Rows from block 5 of a small image classifier, named by matrix and row number. Rows with one number belong to one neuron. Each number is 128 + 32 x the weight over its row's rms, rounded and kept within 0 to 255. All counts start at 0. Numbers have three digits each.
After each neuron's rows are labels from the 100 images, of 14976, where the neuron reaches its highest value: "top examples" is what is common among them. Only what is clearly more common there than usual is listed. The data: stained colorectal tissue patches (NCT-CRC-HE-100K).
# fc1: MLP up (model.blocks.5.mlp.fc1.weight, 1152x384), inputs 128-255
# fc2: MLP down (model.blocks.5.mlp.fc2.weight, 384x1152, transposed), outputs 128-255

fc1.186:111100147151115101102232176113160168150155119145064100166159135128116138071116101067090082133156104137084081107121150167088164063143095141135145099121081072130164098109115112043133126135075152094107121136115100130128188073142099160137061125117099088123176122169108118159147140153097123142148135194204064145139108122124133084120129136149124110160179153137148148206131123140165044121142
fc2.186:104101130103160090152121163192101077206140147123187146130100092120099093077129115172174135151104074141174147144108056073181115117180161145119136145122195162082121206160055171155079109095134111205159187076092103129090110175168140100157091067159111125084050169131149094091085117097185120086103196110110118112077142106117094118104159125117151134105183111150155088125121116112105085140094
top examples: tissue: adipose tissue

fc1.421:138115184161142118130097156057096124181137085162122129120146168134097094116138159105106142121159173095136150000161063101109147137119099104147146129114125163154081108123189149150164142174119071142200132143115133105184125152127158127146104140118125144135089126094192115130118112084157106145117095099039131121104162119104167096131131112126130153111053163092145112087125193145074128144145
fc2.421:136121195124117156059109135108126128093106183106170133105120123140129154108159132159167141147022189138124034124185134173159099088151150118084048189109152143071080129076169149077117093152117062052107103173108079129131113133130156144161144156121203138077136031117118130122145187153056146130123107103119177152109158116091114149121120092154142196093122110151110119153116112089133041136120
top examples: tissue: cancer-associated stroma; tissue: debris

fc1.514:117109144138198089132151097157066158111189110116058072122084129094133118075124152134088114168163123134149169190132156148099100092113126084157055134192170128098109089135160114086069129132082174139124105083109105099191131054167125118117122096075196107065138136115144115167146060157118137128072206143144119098152139129158086117111158155128120141124144124131148156125137163112114152126139
fc2.514:107136161155120154111174201134162151173094121210119167084188131162075125151161042106146182151086141107099078136139057157140108167128098112091155081159166069168113114141136110202124111189134070134141101113092125087063127156120101147138132073139112147097180179088140088102150139146105090176133100091133115198177160098172127169110112105108149133135117099069144103169120093118128152189091
top examples: tissue: lymphocytes

fc1.483:181136116140127158125115116162126102146098129158185152096122188152163110148136157146175132186168132117120158148124098091149152075139186102155101092108141090129151154149087104113124141066127145157178132113120126118088102158131166161120143129100093170171070137156127071124108097133162130109055149067110131124171106158126104110047095163164091119121133113157137105170165138136102166140155
fc2.483:151145093149120094156106161182112076083130155137092208179137100105106123132113129070150162070153120117172146091215173152135087157180099172140136158116098055132153138126103173113176126103129134172117132095117148156159131165126122127112049098119145089114127116132096154122087151202142078110094154120132082108121061142143127177104153132144087049178158103109090137129104070094192062123131
top examples: tissue: debris; tissue: smooth muscle

fc1.235:159103102107069149140122126124111121111000121112114124135091176126097124141122145118187208170067131095093131163125162070166133129136130113113102165099136131102097158163136126114121141167154100124138147146123102098134097101077115131097197144157129106108056113132148086121131113119129158146143115114090123098098164079092120108134106103144173158123094101132181113117120067078115149153075
fc2.235:136136155119141121181085106066067131093152152105122120114136109111110110114124183098114174132113132095108147131131123113120107173160097104127150169139124141169155135124101179115127100133157072114109120097099156138116082157090131170136138152101135090169096155158116144175146162101186116123176152123118094132117107075127169152150057122104161177099129083105109132100154152155066128100130
top examples: tissue: smooth muscle; tissue: debris

fc1.96:142099121164160153091178153124154095100117099100157215077109094204161205114146130151159153181076132098074099103113160088156126138123147133178151162151119122172133143157117094152166086120145170096108165088122088160135133133115061129164164126173134171146106135112110109069078163116158165098183063064136113131115094136123139116080121129100152105114183086168126132130155158117107156128129
fc2.96:093130116053121094128040097140074125117139138143117061101131144127193092195137178165169146118153150145153137135132212156060109116171054120120048101128102148129130092130051113184081159127141120118168086110100100098126151137111127126152169095139112128175127153102149188100104104115111141182083098130163060131088108141131130120124163137134075122056066052116099121135077140176151159118178
top examples: tissue: debris

fc1.193:070112129082109149150064172149119124140079185164092125126127146161142093147143189121181149101124173127094154010158114112129116141138110117156157082098117098147110149170175142105157143165116115111131133127138149118130127108075135143087172127096140088181088172191176095143132106122178121101133133077076142124124108105132148160123166069119109130127057167069160107080145152170140229134124
fc2.193:128125132104109171106126168118121134138106138112141142140162121150177157122113105162121193070133158123145058121078204143164135133138083032132084151154131162115139074087158175131121159146117079102112114117110083162152104076170098126168125159120177221128108083126120155124168150142060095099123119125168134148045110146108128184157160140119125114122158100095191132106111122086121009092093
top examples: tissue: smooth muscle

fc1.687:092138084132158134132120133103123149136158122097082066177059132087115108101080131126122141143178131125142094082145048134137061157143119105172109163185168092120091140126123126086127129159099068154129213125122104123190103117097168136091145082155203135128150122156132124128171113129181168137166144116124127154122115114108129100148114217064102158128136126074129110135147137156132135139064
fc2.687:136125169097121142147192101140154167138193120177109100114153081094092097098113122087121131148107148091130155099116133164059120090101170116139144187146180149142141106141123129075128113119165175079149154163145155172084152139099162089094173147158072133113145127155145106144128146150129118141167101166056144113154107071159116090143104156141155147196128170101128160122173102095154211115066
top examples: tissue: cancer-associated stroma

fc1.9:151089132065075135110114193131197156121092135092192099144080069151127056157135131097152129168126127171104123158151147159129194148127152152138086113110128146151090127144144165205119176164119066075122101186173133119112089180108093112115166131191120166147151163149096137096098228125158057066162082138154098141146076171073119106142135086158151142170139091108133130121129073083146163121130
fc2.9:128126151138124157135141118108192177100144141130071143094142126126100120172145171075064100132128120103096116152126115144080120117090177080124133153147107192148120109102182089103114067143137126044106080154200120116109161172093145100083155223128104151113140097109112103172164164158138112187184080145092184114162127147131101105145101123187133146145141172106140153157165157131115207158115
top examples: tissue: smooth muscle

fc1.151:140058098096151110101139144132188094193111126122107134158129134115146175084067143140144127139139116161149100136166106122100099155138132108071145065105069135121209098100168091093121175097068102178132111175154153126145167127133098092183074167083115148162125137140150173134089132130063084115155193215090126117147060082147161191153133153141174157141147118152211070153188102121111061103115
fc2.151:157114119084124092174085159190114078160092102179142109129089087135107088126132159188120147073111100156156110157162100097218160108161090108115210136120187110095135178173081167139107079093114183154090165113117119119152157167141181159089141101114160123124068112109146153095107134084152124136129127113147130113112119118168135077106128136112103114087143111125177086170148079147093107147178
top examples: tissue: adipose tissue

fc1.142:165112134154166120160106139053095112198152078171163202097127166123180106114126109111155126130117119091146126108141122105089127091115145154151156116082086094152162124117209104136139201159096035137112128147159127129129151133164124130138102170159114115116156180140154166112134099092113117166098132117100097189079154090121175125137127087141149116129179105146200106097072136135122085152203
fc2.142:182097192123070092140107104125093096037110211141121093087116128138110140089109116164086123191094156125139096100137150127142110120127136162104026174071108130078075167112140137097169124156123106105133109132097150120163112145123169091127082058136182124074098054108121102139157191132141153128170129082098080151096166108055105138115117087145119169136078171104074159094126074104126103125163
top examples: tissue: debris; tissue: cancer-associated stroma

fc1.420:148118102059156091139147160104143113096154148101077142130059094114117153135099121121116160101181088205128113112172106142110110104120124123148113099162152201148129178108143085087124128150057081125081162122218172173131111107148152088179150150146077139114079119083128141063108149070067128166143127135112093137107115137116139171156159144110096105103140136120111072087205185137115100154136
fc2.420:156192119156133098163068124165144104102151115225084094120118129141101119150128168184170096081138123143156118099168129142186145071092094145154192165119115109082114149136100142112102149095173180160133149116062111085109183128091123133172122118152119127145079105098161109123128146099178074140073152075123106128203184098141097102187105094158144124101182100199212131124148153161111140121170
top examples: tissue: debris; tissue: mucus

fc1.657:133069115127126109182137166105153106160095086088139155169097150125113179165120143114103051125187082150113098129060123095119164076140114138165132103128129159171143107163086089081098126106102096075105130151126111130125190104109144155189058095199095130122128148046092159093118125115136068114149130137130138108172092125095072128122133188142070116152117182164116188165169145105188065129127
fc2.657:114125144151099151121115156107152174128178120120133137077138122139090134120132141112150060148144147126079064144118110160081108153148168137158122160160108136102105163112209127103107135107137123094150093146161103125092151175091124122093143183083172142129076100090151126139111131099137129171164159109108201077139157131114103120167107135146112140105144188102187153152110157143126226117125
top examples: tissue: cancer-associated stroma

fc1.16:065080128144120095062158129110173110153149219118100029139132159102141109120130130135119176143095121131117027122072137100118137177100077132123130100150096100128105119128113091131116118181120145177174079106094175117199077101115072071137099138156216156159120153114161089170139170107119121134187075175123171128097118120124123121188125125098125099100136119211169105176090150161150074182073
fc2.16:140145139120120133092167112095174202088109215152093098129131155127097117112132140064067115161110086105069154162147095144105146084101204121115120132135135128124123143115147125097100110139081111055117106146219132106080154157082155133089185209119101142132137089164151085103190088111172112141150121168102199127168127155098062082103148086150186128154188137109154139175162138099087169166161
top examples: tissue: cancer-associated stroma

fc1.589:117151116135077142125073173096155160079169101100125153144143141139125105157112154137177135128135114115085086125185167204106153113139208144128113149091106204116148130163136158188136168138166136118111137113103110111125111145128089129188169091155150109163127135084116120062144151099133130117149040133152118132078121102111085153096110101139147115122111168110085101127171178159067061104181
fc2.589:144132120040120152143183122142172188096124149133124100091130121145119084124074137097157238158131128122120120114138147177069129137173089070063109131114141180132144122127148154137090134132130090051167113141137151081111173146127145109137179138134105117124089150089115121152157119127125115170172094132100130125069092072124184114130136104217179165143147110071123085123141143155097207156122
top examples: tissue: normal colon mucosa

fc1.38:064119161134121113120117088118072137112101154065092053191081146130172130064161156115120135144157129169161163146113099115160151124136113083121142121188108154098064156105130141121121118193093071157152162112122094122181151106115126106078134065138112136110194144133164152130134171108130107159172086103135072111074078093094133151126155148102152123098115154097157132152139100141076170149141
fc2.38:140118145108131152099174129102203175125160118156064119078159108113121110140138123090089100161114132093098127107137085147071106137079184149143140142117126150171127119132175105085114114136152159066135125149178124123109159190068155099118187212154098160105129122125137097155138155156167128195202100145095212108163122120131092103151120121168129135178135160112119135166139163118125195158096
top examples: tissue: smooth muscle

fc1.312:114142139168150129180124108122103188147125077149138101152124072094118146113138058170142188081133127136047117127082083172146061152116143134120174109116095152117190111135122138116080076135100144117109118163078153074084115121160096154120169149145112109105171115145127168026155137110131117100088099109151124224142113209094160150123064101098153094167183089174142129155109141124151146092156
fc2.312:146124184140122091120158120175081075115103132120142127167177159152127090092151163148166108135099063110151224111152188156142167089098100124111100098140106047123104123139118168136142140106189097203134162137101082136171127165142117130129119102139094079147078182152152082173079166157136160125135145169133053092161161070180190135133133123113137119086060163124067097061105101115143141118124
top examples: tissue: adipose tissue

fc1.302:147101170146161149117107151090169128120127075114083104031034164132148096134103103072174144136051096173134141126159156099155155122173147126125082136113172122132101111158180095147134128173076077096162110099152091135085143140124123143126123137164133147154144175083157152089156088090139156153191110199093172170144190111134103118109147177181130134133147113129193131132094103194079140173117
fc2.302:141101149148041091125120126124125145089118202149067123090102174107098122108130152144105123157106096099159093114170120116085101121101107179132062137115151097103097141116068157112123132134118168097125107149072099080108127169123130120141116120143125156101121099160161145141126163155143100112167137102062136137058163110093092119151169081075128185173115168139102097147145115151107100084105
top examples: tissue: cancer-associated stroma

fc1.579:043112104123139125106133105148138187086141103061093072097106085097124174097104135158198149129110094118141155153106144120163131142119094101130092071139141099102121076128093115115097042121135117083153124081082131117141103123106074187191169104166146137127141110126107098122089174110129061094110102105098180132105126104093152118141081131074153072139136073126144105113152136180133147183112
fc2.579:135113164146189143064175119137161129136125184123116130155126092152116093100145117060079135214102134122137118147123168110103150104111162098092140105119105150117125124103149137040129051122114155133124112196181132113131181133094189128158172160150055107089099191132130115165106046185108123150172084107169138125140111083145124153142155127152146106129106125138056145160116136150155178126145
top examples: tissue: tumour epithelium

fc1.76:093129189166132144083149167083087110143168110100106144131120171127124156135130118123180115167117071108168043109103120157122107148143078134124134197116116157119111066154151108165060122134167115086138161127155166125147131133131150140144058150139169143062150141129159085160186129188138092118072131094164107193076089107123104091129071100150140136146110117168154115117129099133124077143120
fc2.76:097122093142146151143076151133181133098157082189069130141140129108147119155110098134125122113121194077094130095120083122123092134140103114124132128143071130148129101141151120080154153160087079092161145092175105186093149130134125137105174123138123102168166108090135105119113126112094092145168126081095204152194128153162134124125116126178136098169138101087146102156209164143155203153115
top examples: tissue: lymphocytes

fc1.238:115083161134108065155143199129168093083149124089092180108154120117183085113114136117168148115153146152127098090142173129053209184108166140121174147135131161164107112150104102231159149152174137150163115127133095127072100113124139090175135114105148101150123143129100114060094134148122108144175066141128131098158104127133141154069100128071135114123099151149078108166172142148073104156187
fc2.238:152111144048160148109170148143155132091143120145161148108166108169110068194109118074137159133105142153080138174178182133102143101146081045068190124159095191160139141139159171080138097120142089058142152102182100117170154076150149094123160146096140096120102132083087075123141139160124116225158101106112152146097074080119154101147145118245170133123153124073102140138142162125112206114163
top examples: tissue: tumour epithelium; tissue: smooth muscle

fc1.694:102151125094151156128159170128162067150122167121176129141125140099137185085146120153160163099164050122128038107099098151101094185083140130144131153126151184074104119113147139106128115089127092143079122167106157126109077145114126071142119060135111123122124109141147155122115130123121193126155105163106100172208149153096101107188078131142161104080072131164123116098163143105121089214098
fc2.694:161149155126137208145089132110161157107113135166056146122140114123104131164138144070097116095141128073100189106191130110115115110069099109131146121175106072121131109099190146103119154155100155077128099128123093127101166092141100177159154162158049149180144141119143059089105191117159031088131125134063155135189147154139161079167094055154095115194161128122180120151156170158121190119145
top examples: tissue: debris

fc1.429:142147123104111123121076137135169166073167105124152178192133167150138067113111169122154159080136150120114161123142159141162112095140161132110083166097131165132105174215131102159142192161122066144108115139177091144106110094136110184117157112141120167081119116111174088074118169098145091173089102090123117154106106093131110124116112130110068100138130072142133084073109097127129082134204
fc2.429:119131114130117150131101070112100112083118095066126102114193140110160162106096113178177138119157112144157161123148131159122155132131139130142150162106193171112153140117093152155154123159121158097098121130138143169133162148108110125147126094130108180152075114136124092152160105170144158168125118157142101125121093122169147075070171143104081104108145092085046132156144135125170151108164
top examples: tissue: normal colon mucosa

fc1.516:135129106132102123134178122151140091142132138145088140153145131132172145143084114111106115124173102163118104133099105146162180083120107123139158114098084149126192181092075125113097183073093109166094073117180143171153166094156150139086054174146100135124166059136111133174064154107122150142131185130126104144100087071133150099169077139153126111146173100159085154125163145160158037126116
fc2.516:110214094159122159172120161183070098198155134101150140116143084126131134097130104138190088124117092124134070139118113082154091159178142196127175156109151166063145137175127138148135162110089158151150145120114107146104155124141106109177064086155140124091120151075121162125153151118125106149056153053125164087098212164095137092149150141106104119114217113106137125080124108199152110064144
top examples: tissue: mucus; tissue: cancer-associated stroma

fc1.46:141120155100081112126109128147190107074153108090174137135119102130121070186110132107119085149120097127100168126154102156128143132132166114096094117106104131151068087141178152183094129152129113053104099154159127143108131200131067115161127125181085157178120134080097173087109199128121058085103104164149131079143098163088132119124136095143176165168153105118136129135116111086161188132177
fc2.46:136135141122122151115166114085193188126153127130083135097145116130096120174131150061103107148117118096100105144128116150070119114099180106107115138144115184149119147116205092102107083145131136058137080156172126115119165178082143098103168235122112153116130108119108096149140127137157118200174085134092187123152126128119103100148079117182111134158145173106126139156140157148118207179149
top examples: tissue: smooth muscle

fc1.730:095118092155135159130142101130139144097178108103154149164178102120119189176136123113099080149166113127183167101132156106112110110111082120147143150138095102203196158087091124123059116108152138124152150164084126145157149099109120127162042145189128136103144114104163089150132070169184134119131136170162181103109177130106082141170168167119148139093091165081139190149096131151063142087163
fc2.730:161159125174145132102135157101162179130133131148115100100140131108118106157129157101109092130136135072075141166112143115105131128124162104111121122156125190140127133131177100104095105118106144056122098166171099144089161190133169097104153222140103144124157106158145131155161130138175122181168095100073180104203094143116110120149095088195110102130140152109133151172133136150130217188165
top examples: tissue: cancer-associated stroma

fc1.195:111128130159115166139153154104156100138131102123106110146082169091084175123066083157114193149155122121136108107130093161123106104115120102115109160096175141081117110157116076161099107101155092112192089105098153143119117113117158128090113128106165173148103095098100132102203152154121167175062114133158138142165122147132089053081070148078154126126179062147149100078119142133150083116142
fc2.195:186122128121093161106101077061112192136122081126122115097166119132101142155175162077130133098117132105132185104126153149145145077136181121085111160141092182166165138177130130073133058101121149123150156196189091129127135145085120160117149167116089140083134123113148149169121123201168182178122074117121095138133149035126064089125161156139083144112130157093102114125102180113144238166140
top examples: tissue: lymphocytes

fc1.365:180150109137140103060154124101128149152175112116207115127158141130091147168157141138141168071097166087080149109062113137117116100118154180076182121090096157110119091101129127174148179116172093142117109159163155154113128197158134108112097116115127120138170142104200108125114153092087175126122097150100100164118118129130134074117088082137135147088093109103097136121099118095148065111124
fc2.365:164080135152133112128124082081140080112136137153129106111169123108103127157127149154082134172122140117077069052106049133128084113118157095106124086155111155112138139081137133099139143125096128079091143120110135098115153107125089152102162134144156146151077051119121110119144133147172157137117106181111088123107132116133113046144079098206164149144150186136100134146108155140152214124127
top examples: tissue: adipose tissue

fc1.732:075123129051129161141092116157102126088158150152123179145135092126154100126102128145119156106188130181132141151112149125169068159096189134141114098156125125117173193106047154087098125104097133209131122165206111149118106127146123107126090154076171168088125135125102111115123126111156123128105166102153131095130140120166096122190135178155075107121149130133093119171165091094166251132151
fc2.732:126131121089144140088090133108195133097149083150102108152151165116106166105107128161094079134126087101114069062185125136122105130152183125160107185100168092083136146088106129098124049115112095082146136123121116112129167114132148117100067129160130146103165056163111105131154137173141129127147129117143162097201147106099119182140144119179147114115125141192125160153111147126174123186089
top examples: tissue: debris

fc1.470:099069140112117133094153112175109168114127172107062062093075101154147121113125173168097121113172147136103141123133142161100114149136074117123119137159057117143126110103145091166130162150110111167098131112127078104188156094132103117121177090126136140089195123151139129176121184150196177148146118152117125084095165153127169106186158140144145129081105156114120078119092150127087059197067
fc2.470:150089130112151118087171115136168176151107150173086150107116092083123118152144112065082114145104092110085140156128104125133082135132222116143167115105149130120123152135150083095113098132089133030174117141157140094096117137140126116114161213117072165101150119138133118096146128131150117192174098133039185112127130121133087077083110129105136132142189136143107125172148168081122214162098
top examples: tissue: adipose tissue

fc1.168:117127098171129117140156133147112150012099110101080101124124170120132161085125126117107078123156153109121166080146159147097107138114098064169082134156170101156165083106114156103112197173095085074102138098133121081189137085141167107149140142109167131136152090114169135138134113151109208088155175164171104118094139129123165161132139140160142139102087174068129130147150148109099092109121
fc2.168:180132135128084145076114092144163090171142135186112094123126127134130150087139107075155124125137085097132128209080105121145093152076165180088138053095096203124143138116161109069105186103152150163166114138169135104078135150127119108142122083145074145102110162185111160183121116112142093130142093098100128122169125115057111113087157099183158107105193110191101143131167102112151155129162
top examples: tissue: cancer-associated stroma; tissue: debris

fc1.8:161138130144133138146104168099180133085086099159125186213120168180127081133102159126165158109109178094102197084142170122146155122149186135155065123082130143138060195167117126140149178129125083185139133157145136109088110157152132165110135069155161136102118126095166116072136145096143129146100110150137146188127094126121145135104081165113107096152086088138155077091121030148167110177196
fc2.8:102095117106142171153123056124115110091126113096105142125178107107146115091096087158137103116159084113145120129142085171131136114112206155119163125143185147145170152090116169137150101166136141121093120121182139167157166169074090098176108150113113140171079111139127092118170118139166152188127088145145120108124110102151123087115129191115053127112143095109098132162110172154165154123166
top examples: tissue: normal colon mucosa

fc1.213:104101136111092082098108140109218116121094088079187188139167118144152137103137163086132147188096182123095131135131126089112162150147242130085127158098114159184128132150083143110133095150162095121133108159172111167061103160115157166083113152156069198115095131132111112106104147132202090126086094109130111127138091146114096097054107148166102137129135123146137171232127090096145143139142
fc2.213:079091144125133154117129065149116095124154129131070135134190125085145146171185167053151086146135121120095038096152156095090103137103112081172099167118149084160159131107147110096126133139149098100122113123166120106126124152046138097075115094101134114102076114122150143149144126120096182179149099149145119084162138160153163112090118151089133097156070094145092133116169156159155155151150
top examples: tissue: debris

fc1.468:179119158137086128088154147101133137072137096071153117122115164173154107159095125149198201104150165155114112130108179180123186125097183105061158148092167190160112154164179081140106165121151096086162133082113142121124125129147108101165125078124161101179154201102056121071141132143076150172147113117146109118129126121136162065142129090129183147122139141096095129120140148141100097073083
fc2.468:129108142098103120126196107123184173143157123148086125080141104141129114180038112093100147195111104121116094133168125178102122093132171102097103138090146159126147128110146142103102105170146107046161112148179159111096167135125195105151198182124091108064110119077089119148119119171135134185150087167094170139100120127156130096134092119188157153135148165084140135141153156163087220184151
top examples: tissue: normal colon mucosa

fc1.310:199116106107078152081149186138130143094117116104118160108159088152160130125119105146175177151156083148103099113163161094102157109123161112069141166162189236161106111147135158180121177107201144134149144091145114102141101197095108128157151121104155109142104171161101110119134126155154147148204094108164114103085139101125084129090079117170149120135082150161096126161156161123099055086122
fc2.310:128132128088118125173144138082193194110151127132067124094148109116114078182069149054140165152088115108121101105147152135014121138134165083098088155128135193155149147137192140080092094138135136041155099137156149106116152155090191123092185168142156080099100126114118112175145160152154105180215082151092170132122083087115151112132087116172146143130136153088112099161129166131106195151129
top examples: tissue: debris

fc1.463:124093155145112091093159151164131124107182131125111105106129118107172111186133210155100158167138055131142167124100139113102149079157121102123129170170116129133150175119134108101088118141166131141154185086117137154109152115071156118135117112145121110160107162097134105185111093152115119104145201147133211174123154180132137103087219153083104193149175151056041122130142112147104099101131
fc2.463:158175098188127173134127087166124126141138132138175169125136084107135138109105137131172147054170193152101123130167116142142105121120087120126132106122153118115083119115133136175145160173093139201082143149082141131161083101154176146129119157088096148161163084135125197120141151131090196151131121087146127123118088121149167145142126111083116083118095084120107076140147152122069117155109
top examples: tissue: cancer-associated stroma

fc1.522:057097124121150103091163148130114102167116202135118128145139156132141079153123136069133142087186129135165172117129080140031180152104150100125083071116104074118118086089103112143101204096154137106168096202111091109149202148135123109128132130179168140154128119112142144122153169090142138130123137131094139104152155065123144111087117167138115144124149145131122146060081098106096090168147
fc2.522:163136128173126162120127155074143146085153133171150146134168061142136111114104084136076111062124121101151112192106140172127111103121214115150148137150108178151147103073223138082090068114114102091156056142145122112145137096112124088106125177120152149169142112116133159138169130112093134085169149173084140165112121119068128176164105120167100091145193203117128115159112143125133152103145
top examples: tissue: normal colon mucosa; tissue: mucus

fc1.282:136168151121121134126107146106114160139164106094153089122148126129141088142149145132115177119157168132123104137123155121124082119139136148133109134077109100114145140169093118140116204105126027124094123119183073128147111121113145163120121108166104129084145112170136131092073197146156152140106083083142051173083127122129102099149104059097070132118130121108135122132079086177110066100132
fc2.282:163118121109135130100151098143197170074122155106063121093092100120080114135144138097120122150097144109109125151136127132096124133119192097144130178147079141148088094114126084091149093129141152038160055132176143111112135152102149107091108167155141138132178107132139122090174170137175116158150099135069180125143159113103088100099103115158123134177132156115114145150144165090093243166103
top examples: tissue: adipose tissue

fc1.297:113145153085110126138112123179093111112107153131133178098137113129154096116185148133152163147126076163089118189096125104158098149117215137166149099155122149164203129124086143123149168088133071178156124133216107127090110169126076089119101157093155147117146115131065124090116134140170114114096129110132151137123081179124117147148146143157143119140114171107125106128181122111149200117133
fc2.297:149131148130146131100123129096200170100154120139083136151150117117101159144142132091101087140107108056117074121163110147107109125114195102130139192148160129114130149139162112098110063147130130043145112152158128103123156133073160080079120211148115154118155091136105087169151154176127134183183115127094187085190141119137108131139088103180184139138152167124125163146152131142131202182111
top examples: tissue: smooth muscle; tissue: debris

fc1.227:138147142177136078169136141064130110169173151117128153120092103147157116084134103062156115167129100089220176068155107112109143136163137135110116120136173174176058117110175120138161167108102082122158086173119147106193117171162131186185113111170150163165133163123172168143136137080122088102161068136056146184082145141130141098154144058151147158141108120106154089119105145152130111086158
fc2.227:134117151183080154092135136101128138067087121123129141075144109130149162123162126146137115150017176091119087107175116156116083110143142080114082181126131083115109080093152111120154072166112082099170122152073055087128113163143127148156097193114150132066137075108156110130104193156087107107129080119126194167132194127130143121155110074134107170107120152121105104149112141130091093114129
top examples: tissue: smooth muscle; tissue: cancer-associated stroma

fc1.699:197150167167167140147165102177079117143069155181159140129175173128156119115128128126121082170120177192166167157103099059130124138135164166155155082103123130178164161155126123144133070075099157128160129182122159140104102089113188121113151118111112102150117172135138116131103154134167137179161138099149168132131127145120113184097160125134167149118097121155158151134140139157111117139162
fc2.699:116143017091128141146137181149156128137150170124111185152149094140170177137091118115149162080161115069127158112095184170147147142156117122115149123102102099142151116156122106095110166083198154216155160058100134123181088129122099111141071147132144093145134099176164148125057166143090135115024179168122081110077111143119144114126160182132115110117154178131121094098103111111122074163105
top examples: tissue: debris

fc1.379:156156086135142196096109192129148167176156190149085139118107138122116094095096114091144130152104134195093138125134076140099104104152136156176091145082102129155191095132126152135178173119105147145074092167113169119102127095116069203126168118192173110180099121139098136109101155185142158133117131187083127165110148098127101154153142142156120121174151093083035113157138131137151068072116
fc2.379:095138134123138141141145065174182142118125128160158092081075111112089144101155148107157163069123163102124130098085127108117094136138160156118133104082137133110134101125085105164110100111046129154140166181121159153133039105116158045154120190138115099123132122175172138129133086121096146151121186138067175127122185125167149105137099167107066170140130149134104098103169158114159185125083
top examples: tissue: debris

fc1.568:151137168117104099171194129151127114170074162201146085141111138115101133160115117149121171134133123145149157206140133097087167150131163152114127162094109051158138162135114047119102163104123122167136144131104097100080149079106101123097133177154173147121119149138123156130078089113181127156131132146098118137143127082118127091110174133139089119114183122098173130147107040041077090169116
fc2.568:090156124123109172189135150054148109105096117153144174173115120139087131188046074118101141106122140115157103127122120166158111157105143135138116117062104106130178143073165112090107072116106128142122136132180136151137108102140164110117110130087142104131132116116132100121130081106168082112128180148118133131133081086103157172137101132148127134131146136105103090141110094151134114109111
top examples: tissue: normal colon mucosa

fc1.413:122092124122121102102126110117116098161154176121124160186149090141104129140150170119158109150094113130144175165089144100101102130122092085143138121167155110150076143071109088137145157164104139130135158117112156147085179102108143054118131117148122046110138137125207121157149062033147101184178121110137121086074179138146159150152189100139127147079085181118156144140176088096093115182111
fc2.413:159124135137136148136142121105180204104139096139084142103167124117107097151122161062086104153124138100067107135138092157088111123097204123128115145149104166128123139134194099079130076152120145052136079163189129121113155185077146116090192214138100155110153092128123115137148142155139122187150063146095201128138135124130099104141105121157104145165142155126130138137137181128120240167125
top examples: tissue: mucus